From a checkpoint of a small self-supervised image encoder: activation quick_gelu, width 256.
Rows from block 11 of a small self-supervised image encoder, named by matrix and row number. Rows with one number belong to one neuron. Each number is 128 + 24 x the weight over its row's rms, rounded and kept within 0 to 255. All counts start at 0.
After each neuron's rows are labels from the 100 images, of 14976, where the neuron reaches its highest value: "place" is the part of the image that holds the peak. Only what is clearly more common there than usual is listed. The data: photos with spoken descriptions (Open Images, Localized Narratives). In brackets: how many of the 100.
# fc1: MLP up (model.blocks.11.mlp.fc1.weight, 1536x256), inputs 0-127
# fc2: MLP down (model.blocks.11.mlp.fc2.weight, 256x1536, transposed), outputs 0-127

fc1.344 [116 133 129 129 157 176 136 136 107 129 131 144 179 140 132 146 158 128 117 125 145  83 155 137 118 123 109 183 171 162 148 108  97  99 153 142 129 184 173 152 173 128 152 102 149 130 133 124 121 141 123 142 110 133 150 141 112 124 121 107 123 105 141 111  91 154 129 125 137 168 112 134 120 159 154 131  92 153 138  96  88 103  94 125 129 124 154 154 138 101 112 164 105 104 161 124  70  95 120  95 139 123 111 148 125 111 113 144 109 124 107  85 146  98 107  99 103 167 106 124 147 118 138 139 103 158  97 131]
fc2.344 [121  98 123 122 106  95 116 127 186 134 137 114  57 120 105 106 126 101 112  82 137 134 105  96 131 156 123 100 116  83 106 120 140 155  93 147 132  94 100 104 100 115 101 143 134 151 117 147 156 136  84  89 177 128 106 131 165 120 124 149 157 111 142 135 149 117 144 136 127  78 153 124 152 118 106 140 135  84 124 128 149 156 157 149  98 128 131 129 109 149 126 101 131 160 129 125 130 129 119 181  94 152 116 160 131 152 125 146 135 137 125 144 108 140 169 168 157 124 133 126 129 150 136 122 130  88 154 141]
place: bottom left (42); bottom right (40)

fc1.376 [170  90 116  97 102  89 100 141 141 166 118 101 113 160 115 123 133 122 139 101 113 135 116  97  94 165 108 122 142 146 133 142 125 141 133 112 121  89 123 137 129 121 128  90 145 158 160 109 102 111 139 135 120 134 116 136 149  94 152 139 115 137 168 109 166  92 139 143 147 121 133 127 145  94 111 155 123 125 139 107 145 106 129 131 127 123 140 154 155  91 144 113 147 144 151 141 113 141 140  52 102 136  83 123 127 133 107 130 128 127 117 112 104 126 110 157 133 126 115 128 145 141 125  72 150 102 123 120]
fc2.376 [109 124 136 159 171 150 162  93 116 106 151 135 123 115 137 128 122 163 102 173 126 154 145 129 152 150 124 158 104 156 116 115  96 160  87 141 139 116 116  89 134 146 128 116 154  97  87 176 148 164 128 162 140 134 150 104  82 143 136 112 119 132 150 114 131 158 136 145 108 108 101 153  86 141 157 151 155 138 127 106 151 112 142 132 154 104 106 122 157 144 126 170 109 124 135  93 135 110 111 167 153 155 166 100 140 163 134 101 161  94 140 138  95 109 110  92 170 111 162 130 164 108 156 131 155 136 145 128]
place: bottom left (36); bottom centre (31)

fc1.296 [109 138 123 114 124 105 135 119  96 159  86 137 122  91 140 100 132 122 102 181 103 124 142 127 174 136 125  64 105 127 125 175 115 191 142  84 124  97  50 116 147 138 148 139 111 135 160 129 139 120 113 120 150 150  92  89 175 134 128 125 148 164 146 151 155 136 105 159 119  98 133 105 163 125  89 197 124 100 120 107 143 115 135 109  94 102 107 146 140 130 113 124 131 123 110 110 164 137 118 127 141 153 124 116 196 100 186 125 110 100 142 157 143 143 124 137 152 148 136 104 123 120 129  97 133 116  97 133]
fc2.296 [119 150 142 130 122 152 100 138 151  93 145 131 117 146 117 129 122 115 141  78 179 121 115 129 100 138 160 227 163 138 140  77 141 101 116 144 122 152 176 141 134 116 110  95 149 110 113 128 147 152 156 121 101 108 178 140  97 126 123 125 119 101 108  95 112 116 155  89 118 126 128 138  67 142 181  94 133 135 127 138 124 120 129 150 170 151 179 139 132 135 137 134 112 120 166 151 109 132 124 125  99  85 103 133  92 156  93 142 130 146  92  93 156 123 109 144  95 131 130 157 142 130 116 142 112 158 148 140]
place: middle right (32); middle left (28)

fc1.519 [143 100  88 155 112 118 129 107 134 144 140 107 144 111 129 119 137 141 154 103 112 122  69 119 119 114 115 178 126 121 169 112 110 115 101 106 139 108  91 151 108 168 177 115  99 114 106 137 121 120  91 128 148 124 130 150 125 139 110 123 175 115 105  81 120 103 105 147 152 110 108 100 134  64 155 140 123 132 121 188 121 144 175 162 138  86 149 130 149 124 101 150 160 129 161 123  94 134 124 102 118 124 140 126 145  86 103 137 133 132  99 138  82 131 132 129 143 159 130 101 122 110 126 129 128 149 103 110]
fc2.519 [ 83 144 138  82 149 146  94 150  97 111 100 175 110 146 127 162 112 135  85 168 146 132 165 111 122 171 134  81 121 122 106 151 153 157 145 140 102 136 154  92 152 115  80 169 138 138 167 139 147 160 143 121 121 142 123  83 137 123 159 134  95 152 168 179 154 140 137 147 100 150 135 169 112 170  99  96 134 128 136 122 140 110  84 111 131 153 113 130 113 124 145 145 100 129  92 161 164 140 127 136 144 117 104 109 113 145 174 131 127  96 136 132 147 118 139 124 115  93 124 148 155 129 141 131 147 109 156 140]
place: centre (27)

fc1.172 [114 151  79 124 118 163 117 111 140 123 135 127 157 101 117  77 129 110 125 119 153 102 129 160 109 107 139 149 147 142 172 154 131  91 141 165 144 146 135 108 158 112 153 173 133 118 158 158 117 138 123 125  93 163 119 135 174 136  76 109 157 100 111 135 110 133 167 158  89 113 115  81 164 146  82 135 111 117 101 137  98 140 136 114 131 127 135 155  78 183 110 142 135 109 139 156  93 100 105 150 110 110  97 129 117 133 187 173 145  89 106 100  72 111 143 161  97 124 137  90 130 111 118 125 139 139 138 120]
fc2.172 [115  84 133 132 140 127 130 130 141 133 118 132  86 136 149 148 118 117 121 108 135 145 139 113 124 163  89 152 131 110  95 108 113 159 112  81  88 110 131 115 119 144 105 107 132 123 136 112 125 132 117  95 154  86 105 135  80 110 163 153 166 158 147 103 137 114 114 126 142 122 145 183  99 130 189 150 144 133 144 114 154 142 118 106 105 120 149 127 176  75 130  94 118 177 116  78 117 139 149 130 130 145 133 124 144 142  80 110 109 159 103 138 170 134 111  94 167 138 125 171 123 146 171 125  83 116 107 146]
place: top centre (26)

fc1.211 [123 134 109 126 123 162 158 119  91 129 126 164 128 151 118 143 147  81 124 102  89 143  92 174 105 144 126 118  94 113 121 154 131 155 147  85 151 154  55  97 130 112 150 181  87 111 137 132 104 130 129 140 108 102 173 159  98 140 157  95 157 133 117 135 100 130 110 143 116 119 109 106 139 115 162 132 102  79 164 135 140 142 154 108 150 141 125 144 149 137  90 153 128 169 113 120 125 154 157 152 130 130 115 154 140 130 127 153 117 141 130  98 124 163 125 134 139  76  93 133 110 113  94 111  99 125 139 135]
fc2.211 [115 144 143  94  98 120  84 116 140 153 116 114  98 129 133 121  91 158 128 144 146 106 145  91 136 144 155 149 162 129 149 111 117 124  85 140 116 104 178 163 145 158 104  70 172 142 128 150 169 148 115  88 150 146  80 113 135 115 102 164 131 130 163 115 142 131 153 120 116 154 114 142 135 126 104 117 159 148  64  99 125 118 116 147  72 114 138 129 136 126 163 107 128  90 151 168 128  88  82 104 155 108 102 140 152 121 132 135 107  94 114 142 114 102 134 140 115 193 163 138 150 132 154 137 109 137 101 134]
place: centre (32)

fc1.491 [171 172 115 169 136 113 130  77 125 127 129 161 119 122 184 112 140 123  89 128 125 158 145 123 111 130 165 164 109 120 120 121 116 129 158 110 119 131 145 162 186 151  98 144 166 132 165 167 142 148 142 125 152 114 131 135 107 117 140 115 105 154 162 122 105 124 136 103 105 120 113  88  70 127  98 182 176 104 189 103 150  90 131 116 124 101 131 139 143 139 120 150 124 129 147 167 118 148  87 151 137 117 116 131  82 138 117 142 158 150 124 100  75 119  95 122 153  99 106 162 142 143 114  87 158  98 112 114]
fc2.491 [ 65 115 165  68 158 163 113 144 140 144 118 134 146 163 102 131 147 105 142 132 129  94  97 142 120 134 106 106 153 118 148 132 119 114 103 152 149 125 106  85  89  83 162  91 130 134 102  91 125 133  91 122 109 127 117 129 140 128 110 168 141 109 116 128 148 141 152 131 163 139 139 155 182 114 141  99  77 148  94 115 115 118 126 124 108 148 115 131 105 123 130 100 151 113 108 116 109 108 162 135  98 146 148 133 168 127 140  96 104  80 108 126 165 146 169 157 124 156 181  96 113 101 143 138  70 169 139 159]
place: middle right (26)

fc1.192 [107 120 133 112 108 143 142 135 118 114 133 151 101 154 126 129 131 113 133 103 152 127 137 168 124 139 131 107 116 139 113 101 121 139  83 129 140 109 153 112 140 122 128 193 135 112 107  98 128 113 143  87 121 176 104 122 130 122  99 118 145  95 121  68 127 112 135 135 128 130 103 140 118 151 131 115 116  93 154 118 144 143 120 117 114 139 173 142 143 148 173 121 133 134 152 115 114 133 148 152 119 110  92 105 143 113 141 163 147  68 111  76 105 105 123  88 129 131 138 122 129 114 146  92 122 169 125 147]
fc2.192 [121 116 110 126 142 123 124 139 141 133 124 156 111  85 124  97 109 125 127 132 146  90 107 104 128 146 150 170 170  82 157 115 148 145 164 108  98 168 112 126 130 169 132 119 147 123 186 144 157 158  80 127 134 102 134 160 125 118 144 152 179 117 131 133 137 164 136 153 108 107 133 112 126 118 121 156 147 156 126 109 125 111 141 117 106 126 142 116 130  99  82 132 108 126 163 149 127 119 104 117 128 152 141 152 144 118 151 121 102 161 121 175 141 155 122 168  83 148 111 124 135 123 118 134 110 126 113 160]
place: middle right (25)

fc1.354 [ 79 119 157 106 104 141 125 108 159 171 147 130 146 118 137 162 107  92  83 136  94 103 135 128 118 130 148 145 166 125  91 140 112 156  68  72 119 138 152 131 121 143 160 117 154 135 136 113 140 137 120 127 131 141 106 111 132 141 115 133  99 134 111 140  97 148 124 130 132 116 140 149 163 131 136 154 117 185 108 166 155 143 121 128 130 116 133 131 131 145 103 155 138 130 107 143 139 113 157  62 109 153 105 130 165 124 182  99 113 111 131 113 151 128 100 143 147 142 119 102  62 143 127 107 109 159 136  94]
fc2.354 [177 148 102 137 144 108 120 168 108  63 134 137 105 130 142  96 147 147 167  87 164 160 100 142 121 151 123 136 109 138 191 132 143 111 178 164 145 124 122 136 134 108 102 143 100 133 133 120 153 153 172  96 158  95 132 143 144 127 123 125 154 100 144 106 136 100 134 132  97 119 112  83  97 128 112 108 105  94 155 115 115 135 140 132 120 128 155 155 132 107 149 110 130 133 155 120  80 129 101 175 156  72 140 103 117 148  95 168 131 163 138 128 125 111 118 107 107 142 140 152 189 122 114 161 147 125 136 174]
place: bottom left (58)

fc1.503 [120 120 117 141 155 149 166 137  98 114  95 135 135 127 131 123 148 112 168 134 102 131 161 123  99  91 141 111  95 122 113 169 106  97 166 116 131  95 105 136 145 127 119 105 152  93  92 145 151 128 150 112 149 157 168  86  88 143  66 122 130 143 154 143 171 121 134  69 127 112 149 132 115 121 108 107 141 161 140 140  84  91 164  99 143 121  70 112 115 121 130 121 115 156 142 123 124 144 111 131 103 125 123 168 183 160 113 135 138 153 123 148 130 109 135 118 142 100 128 126  94 150 114 145 182 108 146 157]
fc2.503 [105 127 126 171 148 162 159 141 130 148  94  90 119 133 161 104 149  90 152 146 129 156 147 114 107  87 157 113 125  89 155 123 106  89 107  93 132 106 113 137 153 104 156 130 156 106 100 143 141 139 101  90 144 154 147 152 107 106  89 151 126 168 166 148 171 114 147  91 130  97 141  96 137  89 124 104 148 146 124 159  96 103 142  89 117 124 114 128 151 128 145 119 125 153 102 132 156 142 115 138  95 131 121 158 145 120 107 121 127 162 134 120 152 102  97 130 154 100 116 113  89 162  93 104 156 133 131 157]
place: top centre (34)

fc1.38 [ 93 147 113 134  95 147 136 172 122  89 189 146 100 137 154  54 141 143 153 142 129 117  95 162 119 148 175  89 136 127  88 171  93 141  95 151 135 116  83 140 170 126  97 134 127 107 104 135 145 123 101  92 127  82 176 100 104  99 144 133 163 107 127 122 120 110 126 152 124 117 116 133 183 153 109 126 124 135 104 101 129  97  93 126 123 120 171 108 145 144 115 137 125 155 141 136 120 111 128 105 132 100 113 139 157 119 145 121 161 128  73 120 164 107 123 151 135 134 154 154 144 112 149 137  93 144 124 126]
fc2.38 [166 112 139 126 168 131 131  89 157 148  34  92 137 108 100 193  92 113 101 102 148 108 157  97 129 114  93 165 144 153 149 102 135 137 141 135 140 152 149 127  88 140 145 148 147 132 169 120 122 160 126 138 132 144  61 164 138 137 113 129 126 131 142 130 147 139 132 136 133 141 113 106 104 136 155 124 145 112 130 125 122 175 146 109  98 126 133 156 132  92 132 107 129 133 124 133  87 115 126 145 118 156 119 135  97 145 113 149  87 126 143 114 101 150 155 122 111 142  94 104 125 174 119 136 141 128  93 156]
place: bottom left (39)

fc1.713 [116 145 132 102 130 117 115 143 135 146 141 173 117  67 135 135 143  93 125 125 151 145 124 134  99 125 176 144  79 122 110 128 125 112 136 155 130 139 137 110 156  97 105 114 126 107 100 122 156 123 117 164 121 136 147 102 121 132  97  86 113 148 155  99 130 130 167 151 107 116 118 156 126 132 137 128 126 124 174 132 176 122 153 107 106 118 149 131 124 146 106 119 101 158 140 206 119 127 167 102 131 155 122 142 101  95 165  71 174 137  95 134 120 104 106 120  99  85 154  81 158 176  90 114 100 133 152 162]
fc2.713 [136 118 137 148 147 165 128 116 126 112 114  97 148 177 126 120 116 133 141 109 136 124  99 146 151 148  80 113 169 119 124 135 140 129 116 122 106 130 134 140 115 153 166 140 159 164 136 153  93 143 114  92 156  96 132 186 136 116 146 180 165 122 102 156 156 126 113 117 124 114 124  68 136 150 110 172 127 148 115 113  79 131  99 154 120 145 137 101 111 129 147 138 144  79 104  64 105 125  99 143  89 125 126 125 139 164 113 164  89 112 138 127 119 143 178 128 142 138  78 147 118  89 171 134 121 129 109  97]
place: bottom left (57); bottom right (38)

fc1.490 [108 160 113 117  96 130 127 159 122 136 114  98 127 130 144 142 116 158 130  78 120  96 125 147 156 140 101 129 112  94 127 124 112  99 148 124 122 125  93 122 125 162 107 140 119  91 124 110 106 132 126 140 133 118 156 135 119 114 128 133 141 146 162 131 138 149 149 142 103 121  79 124 138 155 100 162 134 131 135 134 117 145  89  97 117 158 104 134 127 139  70 126 100 112 193 128 102 142 145 168 117 117 114 124 154 160  97 180  92 166 114 132 141 109 159 143 137 136 139 170 103 129 137 120 155 126  89 130]
fc2.490 [130  88 116 132 151 135 123 107 143 145 131 160 124 131 123 102 129  85 105 120 146 116 129 119 110 110 146 169 149 160 119  97 143 146 101  92 132 144 134 144 144 110 137 140 145 165 143 151 150 114  99 122 121 167  95 136 122 103 142 151 179 104 105  99 161 122 129 102 150 134 178 111 129 111 127 152 151 135 125 110 125 106 154 146 114 113 181 125 123 130 174 105 161 155 108 147 152 131 111  94 128 129 151 145 136  89 183  90 121 100  97 123 125 158 116 125 109 133 125  92 202  99 134 126  73 157 165 137]
place: middle right (38)

fc1.289 [119 132 122 136 140 161 141 111 116  87 150 120 118 163 124 105  78 124 122 112 148 116  99 107 176 119  99  95 109 161 140 136 184  90 175 128 135 126 166 161 111  97 139 152  93 124 129 101 120 119 167 117 114 111 138  76 108 119 135 153 126 134 123 140  89 147 117 103 115 120 117 110 103  99 142 126 118  73 136 173 137 155 132 144 106 116 140 160 157 105 101 149 157 127 134 110 158 121 145 113 104 155 103 139  94 136 150 171  89 123 117 149 145 129 184 133 132 149 149 152 166 103  85 138  99 119 105 121]
fc2.289 [107 117 115 139 108  70 141 145 136 148 105 115 125 103 150 150 158 160 131 151 126 170 155 152  88 122 157 167 153 113 134 113  63 153  94 125 138 114  96  97 135 166 127 117 133 144 114 154 117 100  84 177 122 156 134 171 141 145 117  97 141 137 144 133 159 121 145 142 126 150 137 153 117 131 126 128 144 172 122  76 113 117 107 108 155 169 155  99 109 120 138  88  91 149 118 141 122 130  98 152 141  97 149  89 151 111 124  93 174 120 131 117  96 128  88 141 109 140  92 118 117 155 150 141 138 131 148 121]
place: bottom right (33); bottom centre (28)

fc1.250 [121 127  92 108  93 117  87 142 136 172 122 109 131 154 143 121 172 133 142 136  86 105 142 121 105 169  86 125 115 116 109 157 160 104 111 164 113 113 109 111 164 182  95 107 143 146 118 148 185 143 130 138 120  97 160 100 164 141 116 123  81 133 141 115 114 124 136  79 127  98 140 133 160 148 135 104 180  96 142 182  99 132 161 113 156 146 110 106 111  95 168 142 128 166 171 127 154 123 119 147 126 127 101 108 102 133 164 141 136 137 101 136 117 117 179 147 103 116 115 126 132 121 146 111 118 121 158 172]
fc2.250 [ 92 148 126 132 135 159 169 108 161 140 106  90 126  88  96  95 138  89 122 161 154 113 166 141 123  86 126  90 127 112 157 148 157  97 107 162 134 154 124 148  87 169 156  94  94 128 129  92 119 135  98 138 124  93 146  97 137 154 112 119 107 122 151 110 106 133 104 115 103  91 140  92 115 150  99  89 139 152 129 157 115  88 120 153 119 145 127 116 159 129 154 110  97 100 153 147 142 167 134 155 120 134  93 105  92 152  96 102 151 148  97 124 105  91  99 153 111  98 101  94 149 146 122  92 104 157  93 118]
place: top right (33)

fc1.428 [ 99 122 136 118  97 159 121 130 163 158 142 168 147 124 128 111 100 111 152 126 109 131 128 150 103 106 150 112 120 154 132 106  84 166  93  92 112 103 169 126 153 112  96  87 143 105 130 176 154 114 125  89 124 107 125  88 151  95 166 130 123 142 154 141 137 138 194 148 145  99  92 110 127 122 109 149  95 135 142 121 122 110 135 122 111 160 177 147 129  87 146 128 112 109 161 114 121 104 114 122 119 137 120 135 130 114 119 100 131 146 119 125 124 150  72 150  99 154  94 110 147 137 121 112 169 121  74 129]
fc2.428 [164 138 118 112 159 139 118 119 133 102 121 110 119 112 140 132 147 121  99 127 184 136 123 115 143 142 104 186 147 120 142 133 157 128 163 166 138 163  78 140 107 115 148 164 146 171 122  99 135 151  89 136 141 148 119 164 121 151 115 156 154 108 131 121 125  81 108 119 111 134 171 114 153 148 172 110 147 114  95 126 151 164 133 113 127  98 105 120 144 170  88 138 139 123  55 129 114 129 139 138 131 133 122 114 114 140 128 190 111  95 105 105 152 117 160 116 160 119 172 150 117 134 138 160  71 144 143 148]
place: bottom right (34)

fc1.139 [137 160 158 138 158  63 111 146 123 112 102 125 130 119 123 107 102 124 130 120 183 106  85 114 134 170 155  72 122 120 171 120 153 120 165 122 140 133 124 103  98 102 119 136 103 147 173  94 139 120 141 112 159  97 137 101 126 154 137 129 104 116 145 158 115 142 186 126 150  92 123  88 106 101 146 117 138 132 146 107 122 112 161 146 137 160 175 127 147 161 135 102 131 127  87 105 139 166 173 102 151 155 116 125 110 104 138 165  90 161  70  94 138 131  95 108 141 148 107 127 133 139 179  82  91 123  97 103]
fc2.139 [126 124  91  89 104 173 141 106 102 122 134 115 144 118 128 142 128 145 147 117  98 174 157 150 110  94  73 174 144 152 115 121 124 119 106 133 116 122 115 140 156 135 134 137 155  99  98 165 118 119  89 131 106 190 111 139 125  94 122 150 160 159 122 104 122 123 100 123 106 166 113 170 167 145 109 168 120 119 118 132 130 118 101 112 121  85 105 134 106 111 120 138 126 122 163 134 106  79 100 141  86 118 114 138 155 139 127 111 158  84 150 164 122 121 160 140 125 108 149 132 121 131  87 152 163 157 153 191]
place: top centre (40)

fc1.433 [153 108 144 117 118  99 143 127 131  75 125 130 122 146 132 109 158 152 110  99 125 146 114 145 118 153 145 153 119 133 103 142 108 136 157  97 131 121 127 110 150 124 136 169 158 116  96 153 125 128 107 110 135 142 160 102 119 131 139 109 153 139 162 162 113  94 126 152 117 134 113 114 115 141 118 156 109 123 157  99 116  94  99 102  99 111 180 159 138 125  89 139 120 104 143  75  80 144  83 142 123 125 130 172 128 123 162 150 132 135 122 137  98 119  67 141 139 154  99 171 141 102 175 104  98 120 136 138]
fc2.433 [ 69 123 112 107 146 152  89 126 168 180 108 179  98 117 112 142 108 101 107 113 135  96 150 127 137 131  99 145 135 114 161 106 155 127  72 133 121 161 141 138 112 126  97  86 125 147 177 128 139 146 107 128 148 129  76 151 120 116 103 164 171 153 126  94 159 150 145 129 111 103 123 128 157 129 126 149 146 123  96 127 130 120 165 156 126 125 119 110 133 158 155 109 118 172 130 154 139 106 165 139 100 129 118  90 156 112 126 109 122 106 110  75 146 157 179 126  95 134 174  80 147 154 113 147 120 157 116 128]
place: centre (33)

fc1.648 [112 105 130  86 154  94 154 142 131 186 122 120 139  96 151 110 176 121  62 130 122 164 143 132  70 136 179 134 139 121 109 108 109 143  88 131 130 123  94 110  97  58 121 160 114 137 133 178 143 134 114 125 149 140 116 169 152 114 114  91 128 124 144 148 142 138 146 150  67 148 139 108 117 125 126 139 121 129 150 141 150 126 146  91 153 120 132 132  98 118 126 139  95  73 141 167 126 124 124 163 165 152  90 125 107 145 133 109 165 130  98 104 151 116  99 153 135 122 114  91 124 124 103 156 121 123 144 130]
fc2.648 [151 148 124 167 102 160  95 111 124  82 101 139 109 178 130 144  99 118 135 124 153  89  90 115 150 125  76 104 128 118 136 138 130 139 130 129 124 137 121 152 167 209 139  93 155 110 137 113 110 138  94 114 102  98 144  96 105 122 156 160 161 138  94 123 125 103 138 135 189 107 124 136 153 116 123 135 126 108  93 122 120 123 118 150 101 122 125 125 162 139 131 136 141 184 113 100 113 140 117  75  97 110 148 155 169 125 107 128  81 128 118 143 108 140 179 106 115 113 111 157 145 148 136 113  86 113  93 129]
place: bottom left (43)

fc1.348 [ 96 140 134  97  92 101 126 121 125 152  98 130 167 119 125 115 108 121 124 107 133 105 128  81 133 138 143  96 135 157 150  96 138 122 146 107  99 146 106 127 119 141 158 105 136 134 108 117 131 129 118  73 147 109 128 128 144 175 166 136 125  95 125  97 118 149  88 143 113 109 118 154 143 123 157 170 131  98 166 101 162 102  99 145  73  92 164 183 135 170 106 116  93 147 172 160 122 115 118 176 101 152 110 127 130 110 165 129 100 122 134 121 143 111 150 148 109 147 104 166 102 116  87 114 104 133  65 126]
fc2.348 [142 107 131 163 149 158 131 131 153 117 146 133  75 116 139  97 166 116 136 117 119 142 125 181 103 131 122 178 138  93 115 137 108 151 101 124 161  94 145 112 172  91 106 133 185 137 143 160 139 130 126 154 107 168 140 113 141 101 103 109 183 142 125 132 146 130 154 129 147 126 143  97 125 147 110 104 117 158 123 124 126 137 158 125 169 152 140  97 138  76 147 131 162 122 134 117 144 162 113  93 149  96 136 145 159 161 101 146 150 115 105 152 107 154  98 134 146 106 143 109 168 116 177 143  98 142 173 127]
place: middle right (36)

fc1.327 [155 132 146 151 188 148  85 101 117  96 116 143 142 151 154 141 119 132 128 124 175  75  96 104 169 114 159 149 141 123 114 145 116 137 161 115 144 111 103 133 146 141 109 126  92 114 178 119 121 134 148 125 126 108 120 154  93 110 146 123 131 110  91 122 142 133 161 176  88 113 123 134  91 123 144  87 158 108 107  88 101 149 139 195  92 105 113 116 145 176 110 145 115 141 202 130 121 125 120 122 156 121 169 155 133 112 102 125  76 148 153 124 167  86  86 144 121 143 140 102 128 155 138 135  96 124 135 119]
fc2.327 [113 119 109 105  76 112 137 137 121 156 147 144 109 120  92 143 158 137 119 139 113 167 149 152  93 149  95 108 104 130 160 111 144 145 104 142 105 139 162 120 108 126 138 127 147 142 105 148 137 120 104 130 135 167 142  77 160 136 111 137 118 144 159 120 110 114 114  98 147 158 134 125 166 128 132 155  91 153 140 169 141 121 144  95 149 154 134 152 139  74 137 117 138 109  58 162 161 140 133 159  97 139  89  86 114 132 127 121 145 118  81 134  73 158 173 138 133 124 123 149 140 124 126 114 161 141 139 135]
place: centre (28)

fc1.279 [143 115 132 121 138 132 134 127  96 119 106 138 136 169 135 194 139  66 143  96 157 134 118 107 170 117 148 149  97 126 151 121 156  99 130 134 124 160 145 147 122 123  89 139 108 133 131 120 166 126 134 126 160 156 103 139  96 143  80 130 126 144 131 142 114 134  96 124 101 120 177 167 113  94 167 110  91 109 173 129 172 169 102 131  88 148 105 109 114 104 133 134 151 127 168 141  98 117 143 124 109 173 111 113 109 105  91 164  78 136 141 148 122 114 159 105 157 143 178 158 125 146 138 117 139 111  94 122]
fc2.279 [121 145 107 121 105 119 103 147 180 122 160 136 143  92 136 101 115 173 135 155  96 121 143 126  69 145  92 122 148 138 106 132 107 144 150 165 120 118 124 103 132 117 140 111 133 119 149 111 114 131 145 119 108  98 156 109 164 136 162 109 134  99 134 124 145 111 166 134 143 138  95 105 145 132  85 133 155 174 102 129  90  93 131 144 151  98 164 141  88 151 115 125 103 127  88 102 154 149 134 137 151  67 135 128 150 130 194 111 169 125 114 136 140 135  93 146  88 129  91  98 115 118 131 151 130 133 178 153]
place: centre (30)

fc1.298 [ 80 134 122 112 102 174 149 133 106 102 124 161 143 140 125 125 158 101 155 101  83 121 151  92 134  74 144 151 137 138 166 118 139 136  25 114 121 142 162 132 154 127 115 124  99 133 152  96 151 137  98 132 130 146 155 142 124 137 113 119 126 159 150 103 148 131 176 103  94 114 152 119 169 130 138 147 107 111 134 128 134 109 120 124 106  82 136 133 119 117 108 140 134 137 161 141 134 128 171 136  97 129  82 149 165 141 115 166 166 103 123 132 149 103 140 162  70 141 149 114 149 153 199 104 101 144  79 139]
fc2.298 [183 115 120 135 135  88 113 103 154 140 117  76  84 112 147 121  92 153 109 161 204 132 101 153  98 166 118 124 119 102 101 127 123 115 181 122 133 117 107 106 123 139 107 134 160 135 129 167 129 135 141  96 158  98  99 105 139 123 145 124 163  86 119 122  98 128 106 165 149 143  82 130  98 143 132 117 122 124 139 114 117 158 125 122 143 142 147 145 158 144 150 146 131 114 123 143  87 119  89 117 160 126 127 121 117  96 136 106  57 134 112 122 113 168 122 128 131 111 120 127 152 108  79 123 139 143 166 127]
place: centre (30)

fc1.158 [107 152 145 101  95 134 116 170 139 117 131 153 131 109 135 139 130 147 108 122 166  97 149 164 143 105 130 146 128 127 113 163 140 126 129 101 148 109 112 133 122 135 133 119 177  95 126 126  94 146  94  95 131  90  75 149 119  93 125 119 154 121 131 114 140 125  99 162 155 114 103 108 102 122 152 128  97 127 131 120 112  81 106 128 122 130 156 100 128 122 161 139 120 125  90  95 133 118 152 106  85 131 152 102 128  87 160 161  94 132 115 141  99 152 102 123 153 136 104 133 189 157 174 150 116 109 149 151]
fc2.158 [126 118 139 133 139 110 139  93 123 124 108 104 119 117 106 154  98  59 135 117 100 142 118 106 100 149 110 118 148 137 148  94 117 139 117  99  75 136 163 113 153 139  98 171  93 178 152 161 180 122 125 125 138 150 140 127 130 134 124 140 131 149 150 102 129 130 167 108 110 148 141 145 142 147 112 124 150 137 125 120 135 150 158 121 103 123 113 113 139 164 110 124 142 119 172 137 113 132 123 157 166 119 113 167 141 145 104 104 165 133 113 135 174 130 138 141 113 112 159 134 105 130 102 122 124 176  95 142]
place: bottom right (36); bottom left (35)

fc1.616 [145 152 105  98 135 141 101 158 132 144  94 130 132 141 143 122 119 101  95 113 127 111 125 164 163 137 169 122 122 165  63 119 157 150 129 153 155 143 150 118 152 112 113 117 138 121 123 159  99 125 136 104 119 110 118  95  90 120 104 122 104 112 114 176  91 114  99 146 101 138  90 155 151 138 172 141 143 119  91 104 159  92 157 119 151 153 115 157 170 154 144 157 100 155 182  88 126 127  96 145 126 100 111 124 143 133 125 151 153  87 114 153 146 132 115 144 153 183 165 142 147 122 132 138 136 153 127 133]
fc2.616 [104 112 143 157  91 137 164  90 113 114 132 123 113 134 117 109 168 133 148 128 136 134 131 105 103 142 117 134 155  96 178 147 121 118 134 109  83 141  97 134 122 145 128 146 128 147 155 106 160 170 111 156 147 165 114 141 170 104 153 118 152 127 138  53 157 127 169 109 146 127 153 120 128 112  98 132 144 172 168 133 120 139 119 115 115 101 156  88 105 122 121  98 150 109 101 191 115 116 148 110 132 171 118 134 121 150 108 136 115 152 113 105 112 131 116 107  73  80  97 113 125 127 100 116  83 126 156 120]
place: middle right (33)